From a checkpoint of a small image VQ-VAE: encoder activation geglu, 12900 steps.
Rows from block 7 of the encoder of a small image VQ-VAE, named by matrix and row number. Rows with one number within an expert belong to one neuron, the router's apart. Each number is 128 + 32 x the weight over its row's rms, rounded and kept within 0 to 255. All counts start at 0.
Before each expert's rows are labels from the 100 images, of 14976, where the router gives the expert most weight on average: "patch colour" is the nearest of a few named colours to the mean colour under the peak. Only what is clearly more common there than usual is listed. The data: aerial photos of the United States (SatlasPretrain).
# router: router (encoder.blocks.7.mlp.router.weight, 8x160, trained with AdamW), inputs 80-159
# gate: expert gate (encoder.blocks.7.mlp.gate, 8x80x160), inputs 80-159
# up: expert up (encoder.blocks.7.mlp.up, 8x80x160), inputs 80-159
# down: expert down (encoder.blocks.7.mlp.down, 8x160x80, transposed), outputs 80-159

# expert 6
patch colour: brown
router.6 [159 101  74 154 114 165 133 121 191 173 128 131 113  87  95 114  70 110  60 136  37 113 141 119  85 164  66 121 137 151 123 144 161 155 119 108 147 167 186  50  64 124 136  75 141 155 122 119 149 122 175 115  90  88 145 110  89 179 129 131 120 192 136 129  92 143  99 146 125 174 182 122 102 176 132 121 146 137 134  99]
gate.5 [140 142 164 138 106  66 134 104 117  93 129 130 125 134 157 110 127 144 134 164 119 108 165 172 144 160 155 189 168 101 144 135 134 145  99 168 148  77 118 135 114 119 185  95 157 104 158 105 175  98 123 132 117 142 147 114 134 118 150 103 152 147 132 165 114 152 150  69 102 100 169 134 165  71 114  81 138  93 137 146]
up.5 [141 146 118  87 134 135  81 122 164 140 134 138  93 151 130  80 174 165 145 139  82  93 188 131 123  43 117 134  79 103 167 127  83 128 139 162 170  39 102 100 110 138 206 133 122 133 178  93 205  78 177 158 146 185 109 116 118 107 148 122 124 191 175 143 186 150 120 144 118 122  70 152 133 135  68 111 133 119 150 125]
down.5 [185 122 194 129 148 173 117 159 104 126 109 150 117 106  87 131 168 110 151  63 122 108 118 120  93 105 111  99 188 138 193 145 117  53 157 151 148  89 165 194 139 150 142 107 100 155 115 139 121 155 122 148 179 118 129 139 144  85  53  95 121 132 170 110 108 153 123 112 160 145 185 102 118 122 124  70 152 157 142  45]
gate.6 [ 92 149 148 166 143 147 103 158  78  98 118 169 128 149 144 126 144 143  76 125 168 115 107 142 117 126 148  33 133 147 165 152 133 101 121 142 141 191 195 143 101  60 138 185 117 201 113  95 129 205  99 101 101 154 101 148  86  98  99 165 102 146 179  77  98  58  79 138 137 196  70 108  94  76 132 155 118  93 111 117]
up.6 [149 157 124  93 149 136 167 125 165 148 181  61  84 121  89 124 168 140 149 112 173 125  97 119  67  96 104 166 161  91 112  95  70 120 134 110 147 108 123 166 104 187 168 142 107 133 158 151 112  89 111 121 150 149  92  84  97 144 122 119  57 123 136 137 134 182 187 135 113 113  94 128 108 179 109  74  96 154 171  81]
down.6 [ 87  99 152 134 144 157  96 116 109 145  78  79 132 156 138  94 111  61 126  94  98 140 178 149 116 141 125 113  99 102 147 136 145 148  56 136 167 150 157  92 102 165 105 128 127 116  99 120 112 206 133 109 103 149 126 137 110 209 112 154 104 209 141 120 120  53 142  67 218 125 147 141 103  96 106 149 145 156 120 113]
gate.7 [167 100 128 105 157 137 134 140 121 125  93 120 228 125 128 202  87  96 130 130 153  85 100 158  74 133  92 168 174 163 175 124  76  85 123 138 167 178 126 124  73 119 104 135 128 141  81  98 176 124 165 111 150 104 107 119 140 115  62 127 172 151 179  98  83 137 121 168 175 169 133 105 138 117 138 150 159 123 147 110]
up.7 [140 131 134 108 127 110 151 110 132 134 198 118  93  65 122 112 141 124 109 122  56 192 147 112 126 135 180 139  93 115  70 122 203 161 208 134 104  99 126  91 150 119 128 114 196 104 100 133  84  76 141 187 106 198 161  78  98 122 147 130 103 124  81 179 135 121 130  96  53 116 152 194 100 161 131 136  56 144 154  96]
down.7 [123 103  99 135 186  96 142  55 176 118 133 107  93 124 104 200 139 112 148 144 129 145 142 129  86 112 161 155 127 161  93 136 151 144  85 142  84 157 154 131 158 192 124  96 187 178 186  68 162 144  97 103 163  61 120 144 100 163 115  84 107  80 149 185 132 163 121 110 146 122  70 112 172 156 116 127 156  85 138 144]
gate.8 [154 117 159 129 156  73 121 167  99 118 148 108  95 104  80 105 176  85 159 102 128 174  94  91 148  98 139 128 167  71 124 165 158 134 113 146 145 123 161  84  93 173 117 117  95 106  98 176 173 111  90 142 217  79  82  89 127 162 106 142 154 144 142  96 108 154 163 103 135  84 171 161 134 143 146 118 173 111 107 149]
up.8 [ 73 133 125 104  88 151 135 113 148 114 143 186 111 111 135 122 121 162  95 133 116 125  85 145 159 106 127  97 113 162  97  73 160 150  97 108  90  96  86 122 145 104 122 135 189 127  88 146  75 124 169  99  91 178 140 176  89 114 154 133 105 139  54 137 129 115 107 100 156  95  93  75 120 158 148 152 135 148 118 191]
down.8 [171  94 136 127 175  93  85  98 114 152 133 156 104 106 125 106 166 140 153  75 102 104 141  75 175 145 115 156 160 117 171 117 103 173  56 119 155 101  82  98  96 145 130 186 100 131 143 165 142 170 116 212 125 135 176 155 164 174 159 146 152 111 108  38 124 106 124  72  89 116  96  94  92 172 149 127 143 191 123 115]
gate.9 [134  61 126 109 154 147 114 117 113 109 150 173 167  72 115 164  85 113 145 149 117 142 129 108 119 151 160 139 119 126 113 159 130 108  84 153  95 182 114  83 147 122  91  71 161 165 103 102 106 141 242 155 137 102 112 127 112 125 126 141 159 140 191 158 122  94 107  98 147 130 155  93 181 172 187 123 158  94 103 124]
up.9 [152  93 145  74 153 132  61 127 158 104 132 188 143 153 155 106  98 102 168 210 190 150 127  81 141 151 124 115  64 149  84 171 141 110 133 135 143 122 112  92 159  89 144 107 161 164  96  93 115  97 161 113 146  94 124  95 157  66 171 119 186 142 183 148 148 150 100 121 123 113 142  98 102 172 141 136 184 112  81 103]
down.9 [174  82 173 115 168 153 152 188 136 126  97  88  85 164 155 160 142  59  86 107 128 153 122 159  79  96 151 118 130 107 145 124 178 142 162 122  83 147 122 174 131 156 104 131 187 149 142 147 168 167 116 136 183 130 122 176 156 153 111 149  71  81 146 104  91 147 135 112 169  84 139 126  94 117 142 155 115 103 201 176]

# expert 3
patch colour: grey
router.3 [123 109  89  74 187 101 176 119 116 119 143 135  90 153 130 146 160 145 165 189 121 134 143 106 146 130  87 107 115 148 138  91 163 123 121 128 106 143  78  98 169 107 187 113 162 155  59  98 114 114 110  97 105 118 171  59 104 132  98  97  60 118 120 147 135 143 112 111 132 132 216 220 119 151  60  58 134 124 171 149]
gate.5 [ 95 134 182  88 198  99 104  93  55 158 171  96  87 122 123  96  76 106 163 205 133 147 134 164 124 128 102  96  78 109 111 148 219  98 141 140  91 201 103 131 101  91  95 153 144 128 123 151 160 135  96 133 177 137 131 134 158 132  88 148 126 122 146 117 111  83  77 126 145 198 160 130 121 104 160 116 105 153  75 123]
up.5 [127 144 154  97  56 147 109  85  95 116 116 169 144 176 158 108 126 173 115 182  82  92 118 122 131 185 174 162 112 131 145 159 193 121 131 141 203  92 110 154 111  68  79 117 152 164 176 119 158 201 154 114 124 108 117 144 135 134  64 146 145  79 103 164 121 115 100  90 145 174 145 109 118 114 131  99 138 163  84  71]
down.5 [138 111  79 140 156  99  98  88 128 172 150 135 127  85  68 131  97 138 130 120 183 120 133 162 114 199 102  42 105 162 103 107 117 160 125  96 107 128 104  66 105 148 132 140 163 127 114 145 119 104  98 132 118 128 160  93 126  46 190 114  70 160 148 166  87  96 133  97 109 108 133 137 130 123 191 123 161 107  80 160]
gate.6 [143 135 137 125 131 132 138 130  50 176 190 149  94  97 100 205 151 120 162 137  66 142 143 195 125 148 103 159 107  95 137  42 130 177 119 150 140  68 161 154 194  89 111 140 146 127 116  69 150 154 143 139 164 173 135 113 132 109 184 118 104 116 130 165 102 128 136 115  89 143 143 109 170 161 165 127  98  63 122 129]
up.6 [114  71 130 131 133 100 100 144 104 112 207 133  97  95 125 185 163 145 172 112 130 163 114 215 120 137 124 127 100  90 146  99 108 164 165 155 180  96 164 155 148  51 169 163 136  87  93  65 103 127 145 136 121 145 127 102 102 165 173  97 144 167 173 139 119  97 113  98 136 126 103  98 164 175 164 180 127 150 109 120]
down.6 [109 138  73 166 151 148 156  74 205 150 107 130 139 138  82  87  87 114 155 109 145 122 145 153 116 103 152  85 179 112  92 119 148 133 142 106 142 168 171  91 142 107 163 136 133 117 167 118 137  97 143 116 164 140 133 119 133 146 125 172 140 131 169 103 146 113 145 122 124 117 110 133 144  47 134 103 162  83 108 138]
gate.7 [164 140 121 137 126 127 152  93  81 103 159 209 119 119  97 151 136 137 156 174  82 141 131 116 147 158 182 181  31 181 117 131 194 114 156 124 122 150 152 125 156 103  78 163  86 124 202 137 135 210 111 152 118 129 115 121 135 114  77 136 109 115 137 150 160  95 145 109 113 207 130 137  87 174 153 140 131 185 103 147]
up.7 [ 83  91 178 159 147 100  94 117  76 100 114  96 157 117 110 131 160 141 182  60 111 118 172 121 112 144 125 160 121 120 128 170  93 109 103 146 116 149 105 115  89 125 133 113 174 148 129 149 129 112 147  83 161 145 146 197 133 156 118 131 174  86 174  68 151  68 112 150  59 139 131  88 161 120  97 102 125 135 121 114]
down.7 [119 114  98 126 165 152 124 185 134 125 137 123 164 104  72  10 128  92 135 160 120 150 187 140 118 113 130 174 122 146 139 156 170 136 120 118 131 148 145  85 108  84 169 117 164 106 155  92 124 147  94 124 105  91 175 136 113 122 158  89  97 102 135 153 151 152  79  98  95 134  73 179  82 128 150 141  96  99  55 139]
gate.8 [164 101  38 103 135 156  97  78 152 139 133 158 145 116 129 144 128 108 134 128 137 160 113 108 160  84 150 135 171 151  92 163 119 134 127 159 158 144 167 110 148 146  78 152  73 146 117  72 109 159 106 159 117 116 121  90 111  90  43  91 159  57 100 149 175 117 187 104 161 138 123  77  75 177  37 152 121 176 122  91]
up.8 [195 175  89 174 129 143  89  93  92 109  87 181 113  89 103  98 170 111 156 147 107  99 120 174 114 116  64 128  73 139 140 153 148  81 145 127 137 104 130 103 170 127 138 111  98 157 100 110  94 107 126 126 108  89 116 149  57 143 108 161 136 131 137 119 155 160  97 130 131 111  61 137  83 105 130 182 104 108 128 118]
down.8 [171 133 137  94  96  96 128 193  83 150 131 129 165 111 129 124 177 202 115 165 162 129 210 147 108  56 131 178  51 166 123 106  86 120  95 151 145 138 118 135 120 100 125  96 114 116 180  85 128 143 127  99 114 148 150 194 168 123 107 147 131  78 103 146 157  88 113 151  93 111 136 107 122 162 141 146 153 103 118 103]
gate.9 [ 97 137 162 136 133 118 158  95  79 146 171 109 104 189 100 141 142 191  91 115 138 100 101 154 170 147 118 186  96  66 149 128 123 147 124 147 100 126  73 162  92  77 111 108 180 131 175 103 121 106 116  89 125 111 124 125 115 118  77 175 108 154 119 164 136 131 113 159  66 204 133 199 136  93 151 110 106  66  71 120]
up.9 [154 161 146 146 195 109 110 124 148 131  95 159 136 131  86 169  98 158 200 148 136 125 127 132 152 183 134 141  93 141  65 171 134  57 157 188 181 134 148 136 155 109 131 142  82 162 170 165 118 204 139 103 136 134 125 118 137  97  68 169 118 123 129 104 149 148 108  53 149 130 100  80 109  94  97 185 154 136 165 102]
down.9 [144 141  87 147 105 134  90  99  82 149 164  86 113 119 148  94 138  79  74 116 102 134 189 136 175 146  98 118  89 152 137 161  99 143 148  45 109 100  80 104 108 139 129  55 172 112 185 155  88 164  97 154  91 129 176 158 179  95 127 195 123 122 167  50  59 144 139  97  64 133 115 155  94 128 122 131 116  81 123 149]

# expert 4
patch colour: grey
router.4 [176 135 128 149  96 131 110 173 145 136  79 132 121 131 114 165 120 102 154  88  80 126 146 168 139 127 122 184 149 157 133 106  85 141 139 170 139 117 202 155  44  69 122  87  95 102 145 140 155  99 175 131 136 117 143 149 179 159 126 156 123 135 144 101 115 191 221 148 167  94 150  60 152  88 111  81 118  92 165  64]
gate.5 [127 132 162  52  92 199 109 164  91 131 144 128 180 106 103 149 152 122 150 186  88 143 152 162 104 127  69 101  84 111 129 126 182 126 183 137 137 161 150 132  86 164  63 160  75 133 127 137 139  83  83 104  89 161 151 117 179 115 136  97 103  82  68 108 157  61 147 162  87 119 118 128  95 138  50 103 120 126 156 166]
up.5 [154 129 123 124 150  63 128  42 130 153 136 110  77 140 161 121  67 145  98  78 129 122 154 117 101 136 149 139 139 152 181  81  86 185  74 113 122  89  92 125 141 102 182  68 138  96  61 135 116 185 191 137 138 129 143 145  92 130  85 190 166 199 175 145 113 146 149 110 157 123 122 148 145 160 224 117 132 187 111  87]
down.5 [ 71 135  87 153 136 140 150 131  47  68 225 165 123 141 111  86 193  92 126 159 129 174 182 132 125 109 164 130 111 170 157  87 122 181 118 104 115 134 161 186 142 176 111 154  97 107  87 134 107  47 105 101  88 150 123 115 145  97 152 184 140 105 146 166 116 139 185 115 147 127  93  77 156 106 145 129 127 106 110 136]
gate.6 [137 115 143 111 170 162 122  84 127  68 112 138 199 175 134  92  95 141 137 165 152 112  94 127 107 175 113 128 160  71 134 126 137 164 162 126 127 135 147 124 130 153 133  84 184 127 150 119  88 198 121 135 148  99 135 137 191  97 127 138  98 131 172 158 148 123 146  81 124 157 178 109 178 173 148  94 113 201 177 123]
up.6 [121 130 156 125 169 137  79  93  94  60 190 100 167 140 119  82 112 168 178 131 137 134 127 113 130 158  90 114 171 100  80 158 122 173 140 167  89 106 179  91  97 184 166 127 126  97 123  68  78 147  97 174 168  93 134 160 147 106 160 162 133 149 151 140  90 156 124 135  77 184 164  96 155 127 123  90  74 187 172 128]
down.6 [119 100  94 115  98 132 149 115 110 179 146 123  93  72 158 105  55 134 117 134 134 156 140  83 154  87 109 135  92 135 121 168  32 180 129 103  84 161  80 127 126  82  52 166 100 160 104  85  96 189 135 141 150 134  93 148 103 184 161  81  94 205 164 130 103 213  93 118  99 152 103 127 138  95 201 115 116 133 118 133]
gate.7 [ 55  98 110 132  91 185 100 112 144 134 116 129 144 103 191 127 151 105 130 190 176 114 174  96  53 160 141  93 118 141  60 121 119 104 133 134 139 109 110  85 136 109 152  89  51 105 191 123 138 120 119  46 127  98  90 131 103 102 101 132  93 132 155 135 101 151 134 154 147 139 122 126 109 119  86 121 146 154 166  78]
up.7 [ 91  85 106 148  54 141  83 153 173 100 121 156 180 134 133 118 147  86 103  77 122 145  91 149 148  82 136  89 121 132 148 136  79 129 169 129 185 186 182 125  69  95 126  97 104 107 221 131 178 138 101 126 134 160  93 113 124  88 101 123 110 133 119  93 155 136 129 163 139 116  70  85 118 170  80 145 143 133  77 117]
down.7 [162 147 114 122 186 100 181 100 160 118 123 125 112 119 122 173 136 111 113 143 104  85 129  88 121 121  98 130 127 148  76  71 149 128 103 120 113 144  81  82 145 168 124 148 179  58 125  97 105 134 110 137 127 120 193 116  87 138 155  96 153  89 119  92 129 155 147  94 138 164 108 143 187 174 147 152 124 108 119 182]
gate.8 [122  64 159  72 145  54 183 137 122 116 110  92 154 136 103 129 178 147  95 113 120 115 123  75  96 140 132 116 119 121 134 143 119 126 154  98  78 182 119 165 112 162 134 127 220 172 101 133 151  59 166 136 164  80 121 108 101 122 120 163 118  86 106 136 141 128 105 112 191 128 136 120 134  85 206 124 114 160 118 138]
up.8 [139 189 110  90 117 113 106 159 125 146 107 152  80 109 173 157 146 117 170 145 135 124 151 156 128 219  80 154 158 143 155 134 137 103 131 155 115 134  96 116 154  84 118 106 152 178 159 113 148 167  82  88  74 143  79  75 112 160 160  54 142 136 121  61  76  86  57 109 127 181 139 134 134 141  83 135 111  89 148  59]
down.8 [ 74  93 121  96 179 102  93  66 139 101 126  87 126  90  88  70 102  93 102 130 128 169 142 139 135 133 148 116  43 135 106 144 139 139 128  87 122 180 186 130 145 128  89 152 189 129 148  84 125 158 148 111 143  59 121  83  88 170 133 144  92  89 130 197 132 188 181 136 146 106 103 166 175 159 141 145 155 141  99 158]
gate.9 [134 120 118 148 135 119 148 175  82 128 140 144  96 144 128  83 143 123 142  88 120 214 109 108  73 153 114 102 106  76 149 157 115 204 151  68 123 112  64 117 172 155 148 149 125  93  73 155 103 126  42  57  98 140 122 118  74 176 135 139 124 150 129 153 134 135  75  77 104 138 165 159 101 171 191 154 129  63 133 166]
up.9 [134 124  91 132 191 110 144 140 175 131 111 127 154 143 149 101 129 125 135  78 147 201 108 130 195 171 109 109 127 184 162 156 169 110 129  80 108 165  88 146 136 120 162 165 188 107  83 153 159 139 123 177 139 160 129 184 140 170 144 130 109 203 138 158 115  82 117 130 103  69 149 102 127 138 161 124 137 110 121 131]
down.9 [ 84 146 100 103 168 167 105  69 171 109 197  62 167 117 126 174 110 115  75 158 139 113 148 119  96 138 172 126  99  99 109 171 129 155  48 138 118 102 166  71 207 130 153 139 150 115 154 114 138 104 174 139  85  45 110 142 115 119 112 105  54 108  55 121 127 119 140 101 119  91 118 142 160 160 133 135 152 111 116 176]

# expert 0
patch colour: black; pink
router.0 [109  95  88 140  79 174 105 111 118 144  80  83 160 128 137 121 187 108 123 130 170  94 133 113 133 134 146  60 124 202  44 153 123  91 166 149 162 121 185 112 134 165 134  99 129 133 156 110  67  39 132  69 107 113 120 132 134 131 169 102 129  81 103 181 153 149 104 128 162 166 156 124 168 143  70  84 112 137 128 158]
gate.5 [175 149 130  76 157 121 135  62 129  40 117 108 137 136 133 118 121 171 142  97 130 106  94 160 113  81  75 171 166 125 140 114  83 175 147 185 124 141  84 115 165 168 150 126  49  96 153 106 143 150 146 166 153 148  76 195  88 115 108 136 124 138 167 180 106 144 138  88 112  94  89 108 150 152 210 100 138 146  90 188]
up.5 [115 139  66 147  52 105 111 163 150  47  77 191 163 199 178 161 170 109 164 135 160 130 146 118 138  95 153 142 159 133 169 143 138 149  89 133 116 150 133 175  97 180 148 173 117  73 111 140 153 142 110 117 129  81 142  97 188  66 177 128 173 113 123  70  97 148 147 156 152 112 112 145 165  83  85 182 100 116 118 107]
down.5 [131 147 120 179 147 154 122 134 115 195 171  69 159 164  92 115 104 181  85 111  55  85 122 152  56 136 120 120 134  69 133 124 132 106 199 168 194 134 161 130  99 124 141 141 133 127  86 109 145 177 145 173 135 100 155  93 109  97 126 126  88 196 173 138 128 162 135 109 135 146 125 122 169 122  91 185  85 112 175 153]
gate.6 [178  95 152  78 109 108 134 141  75 103  78 187 119 139 134 112  89 176  93  97  81 115 156  80 101 155 116 138 136  59 140 164 123 160 210 134 114 147  63 209 152 195  72 150  97 195 128 160 156  84  79 167 161 128 119  84 146 111 142 134 164 128 133 138 168 100 163  71 114 119 172 127 134 112 148 142 145  94 157 102]
up.6 [155 148 201 108 148 104 154 112 139 160 124  82 134  99 155 172 132 110  86 108 153 113  91 125  50 166 157 124 140  96 138 168 150 109 149 126 146 140 156 101  84 148  87 168  33 120 192  78 131 113 160 125 160 137 115 119 133 187 110 163  87 135  78  98 139  87 133 142 123 173 117 107 122  94 162  93  82 118 145 103]
down.6 [120 112  72 147  76 150 107 161 145 153 163 155 129 146 122 118 127  38 104 112 141 164 167 110 140 106 111 100  97 131  99 199 104 155 156 119 142 100 143 142 220 124 130 104 123 163 141 173 135  92 172 161 130  81  99 139 114 116 143 111 148  95 143 123 201 165 162 179 154 125 142 151 114 167  99 170 152 185 160  89]
gate.7 [205 129 165 181  85 124 143 102 123  69 196  97 133 127  93  85 127 142 129 153 189 118 109 129 111 128 135 120 120  92 153 125 122  87  53 115 137 181  92 170 146 125 145  75 156 113 166 122  86 162 115 171 104 121  90  99 169 115 177 159 143 121 141 133 140 177 169 125 174 142 106 113 145 135 143 159 193  64 128 133]
up.7 [143 194 139 125 187 142 119 135 148 176 101 146  98 166  73 116  71 195 148 119  94 160  97 159 137 119  86 172 127 113 141 142 143 116 150  96 129 143 128 109 128 140 164  95  72 142 146 170 114 164  91  57 177 115 199  92  55 129  96 165 110 154  79 116 150 114 156 124  99 141 128  96 160 137  86 124  96 114 176 141]
down.7 [123 160 100 183 105 120 123 152 138  42 142 209 148 181 138 149 120  83 169 165 162 133 178 142 122 132 157 159 102 114 146 139  74  86 130  70 130 166 146  93 126 113 178 144 139 135 117 160 140  87  51 186 129 130 129 157 139 145 128 135 147 161  99 137  92 161  89  70 146  99 155 136 169  99 130 104 172  88 106 115]
gate.8 [136 149 154 122 113 151 109 111  72  97 114 101 168 218 147 134 144 130 108 116 184 143 150 158  61 143 177 125  95 120 143  50 132  93 103 123 173 138 142 145 155 127  77 122 137  96 104 146 120 110 122 101 160 128 123 184  86 121 135 153 168 109 116 131  75 141 164  87 136 177 110 165 165  77 166 148 171 103 134 176]
up.8 [119 117 213 117 123 193 124 177  85 166 149 109 151 183  96 122  97 165 143  98 156 116 135 159 103 112 170  45 132  77 122 128 116  82 128  93 167 180 149 113 119 156  71  95 145 141 152 128 141 100 118  91 161 137 147 129  44 128  78  93 191 116 132 149  85 125 121 101 165 221  75 117 148 121 142 108 151 117 146 162]
down.8 [156 122 119 181 123 119 122  85 131 154  99  98 110 103 189 148 189  75 140 169  72  89 112 134  77 128 126 144 110 120 146  93 122 136 169 110 133 124  63 176 117 105 100 169  41 145 136 133 164 173 131 124 118 139 153 130 149 162 121 137 104 128 109 103 150 152 143 155  96  75 161  49 134  79 144  73 132  59 120 136]
gate.9 [125  96 188 141 185  88 108 150  63 109 137  82 140  94  74 144  86  69 121 160  55 172 156 113 135 134 128 164 103  96  56  96 101  90 167 132 135  84 117 118 107 118 177  82  82 144 142 162 111  59 142  73 108 156  73  87  80 104  91 130 124  96 182 140 116  95 133 144 149 143 105 110 116 110  96 133 155 105 169  81]
up.9 [149 182 112 176 132 149 139 122 121 115 154 193 138 117 172 130  86 184 100 135  84 140  64 138 151 104 103  92 162  92 119 203 130 145 112  88 106 203 163 131  72 150 143 131 176 122 165 112 117 127 109 181 134 125 151 125 167 153 104 107  97 208  64 145 146 166 105  97 134 115 140 146 135 126 143 140 115 139 117 132]
down.9 [140 122  65 143  71 130 152 130 113 138 132 134 111 128 128 179 181 162 200 193  74 146 111 135 127 153  99 171 163 104 153 119 182 159 134  75 121 163 128 135 129 142  82 154 131 126 172 101 162 107 170  58 123  54 130 136 108 122 149 127 139 123 144 172 137 101 156 116  77 133 137  88 132 105 111 101 165 116 156 124]

# expert 2
patch colour: green
router.2 [140 179 173 148 125 142 136 120 153 110 126 132 115  91 115 163  88  94  81 127  87 170 118 160 114 145  86 143 143  72  69 145 166 116 155 133 158 142 152  90 124 126 113 118  77 102 163 156  95 113 110 101 112 153 124  93  48  99  96 168 129 107 112 131 106 196 132 133 123  76 158 129 118  96 107 108 154  58 143 106]
gate.0 [109  98 152 110 143 107 103 149 126 156 108  83 104 165 168  91  94 113  76 121 101 149 142  98  94  97 117 163 140 122  83 181 149 143 176 141 122 184 110 110 149 145 122 143 173 109 123 144 155 134 135 139 106  92 111 170 184 103 109 206 104 170 154 125 102 171 120  72  71 156 116  78 110 112 192 211  49 164  81 176]
up.0 [110  77  62 143  76 141 142 157 149 118  88 133 128 127 134  84 158 155 104  87  99 101  70 101 165 129 112 159 146 133 161 164 145 151 221 134  73 122 171 100  93 139  90 135 123 164 114 133 129  62 182 127 122 149 155 109 161  59 123 221  93  74  74  96 133 138 119 114 166 141  97 115 134 132  94 127  94 157  82 150]
down.0 [109  89 134 139 132  86 144  96 139 117  93 129 125 177 119 166 128  76  85 101 161 158 107 108 147 110 166  99  72 112 140 191 164 149  71  90 138 115 104 145 173 114 171 176 114  84 150 111 161 148 169 107 130 114  66 147 129 147 172 134  69 125  89 175  66 201 120 142 195 108 140 127 154 118 107 104 131 164 144 167]
gate.1 [164 100 170  91 136 163  85 123 138 120 132  78 120 110 145 110  84 115  68 104 184 148  79 173 167 162  80  81 151  89 105 148 136 128 127 103 163 209  23 121 115 132 113 153 142 123 110 101 116 115 128 113 136  94 137 112 128 131 108 127  83 133 148 195 122 145 156  98 122 125 131 107 134 170 181 165 139 104  82 126]
up.1 [101 151 104 171 111 209 138 107  90 130 131 116 121  95 167 127 197 137 112 170 113  93 145 177 111 133  76 148 112 141 175 152 121 154 138 138 123 100  95 163  92 109 152 130 160 113 131 123 138  54 109 116  43  78 102 134 127 130 112  77 117 168  78  96 117  99 111 137 103 159 175  46  88 111  96 101 146 122 201 141]
down.1 [130 146 131 157 151 119 145 109 153  92  66  79 161 107 118  88 141 154 127 140 139  66 136 130  86 172  97 128 137  89 111 127 113  88 105 191  68 152 210  60 163 109 106  75 136 107 135 101  94 164 142 106  93 138 181 106 127 124 100 128 107 112 137 186 145  98 151 143  98 140 136 191 151 142 143  74 138 113  72 116]
gate.2 [144 162 144 105 110  91 129 164  96 164 158 111  49 115 142 101 129  95 112  62 176 167  99  96 191 193 138 178 126 115 145 131 124 137  85 167  92 115 128 187  98 143 156 120 127  92 142 107 123 107 138 114 147 108 134 143 115  61 182  81 149 121 135 149 134 154 165 146 123 130 132 143 132 172 107 109 191  88  88 192]
up.2 [108 127 129 126 101 110 140 128  97 163  76  81  99 130 139 146 148 124 146 179 115  66 106 117 127 112 136  82 176  83 118 173 165 106 120 135 138 148  83 120  86 149  79 195 130 146 151 156 159 186 132 130 140 128  91  65  95 133 140 101  96 100 128  67 190 118  57 186 132 134 160 177  83 161 128 112 100 113  72  94]
down.2 [142 127 112 177 147 191 112  65 165 130 146 167  80 141 145 110 100 147 162 143 149 106 144 177 143 138 222 144 141  99 129  38  92 132 192 126 136 130 108  74 154 100 147 172 158 177 175 114 128 167  94 156 132 151  96 122 129 161 137 165 122  87 109 165 126 148 112 109  94 144  72 162 157 123 156 149 105 184  76 179]
gate.3 [115 175 168 153 165 116  80 172  60 113 112  54 116 155 199 118  86 160 136  90 137 107 130 130 100 197 144 126 150 133 106 106 131 116  75 179 115 171  54  87 135 127 181 108 157 170  80 123 153 107 129  97 146 101 128 149 170 148 132 123 121 122 151 161 154  89 149 149  96  67 145  49 147 104 126 177 146  81 124 158]
up.3 [126 136 164 164 122  78  75 116 129 135 132 135 153 131 119 135  55 168 180  90 173  88 167  84 165 106 189 106 109 136  41 113 129  72 121 168 170 200 130 154 171  72 113 117 143 154 174 131 101 158 194 102 186 181 122 157 118 147 157 134 120 106 124  84 175  77 112 151 190 109 123 112 143 102  72 105 130 176  55 113]
down.3 [117 160  85 215 175 157 221 172 216 111 163 154  83 105 126  82 164 104  89 138 145 179  89 153  84 107 130 161 105 108 120  33 128  98 170 147 112 157 169 115  78 127 152 139 118 146  53 115 159  97 124 129  74 147 119 172 103 103 122 146  91 100 122  96  94 117 161 111 114  92 168 142 137 109 130 131 127 160 166 155]
gate.4 [121 125 115 103 134  92 124 124 155 165 118 109  92 181 125  96 157 120 114 140 138 123  81 103 109 102 175  73 186 137  95 139 150  89 185 120 108 166 125 125 102 144 129 136 154 110 117 105 148 136 130  78 188 140 181 165 145 168  91 150  91 109 113 135 111 139 127 168 130 129 122 145 111  94 149 146 149 124 162 121]
up.4 [ 42 188 123 138 122  98 132  89 146 132  86 126 111 170 147 128  57 108 192 158  86 118 129 132  77  88 129 141 143 168  97  97 174 131 112 124 133 143 174 135 112 115 110 142  70 132 158 138 161  93 109 102 146 123  96 116 148 106 112 106 120 123 109  80 159 129 105 175 123  94 123 135 136 124 139 114 144 184  71 119]
down.4 [179  64 158 114 111 111  93 129 123 113 169 133 106 138 123 107 189 139  97 131 155 147 189  95  83 197  86  77 141 114 106 137  69 103  77 135 108 104 144 104 117 151 114 107 196 137 148 162 149  87  73 153 107 130 124 129 123  77 156 178 151 135 142 155 110 157 121 194 142 111 122 123  86 202 198 176 135 111 190  97]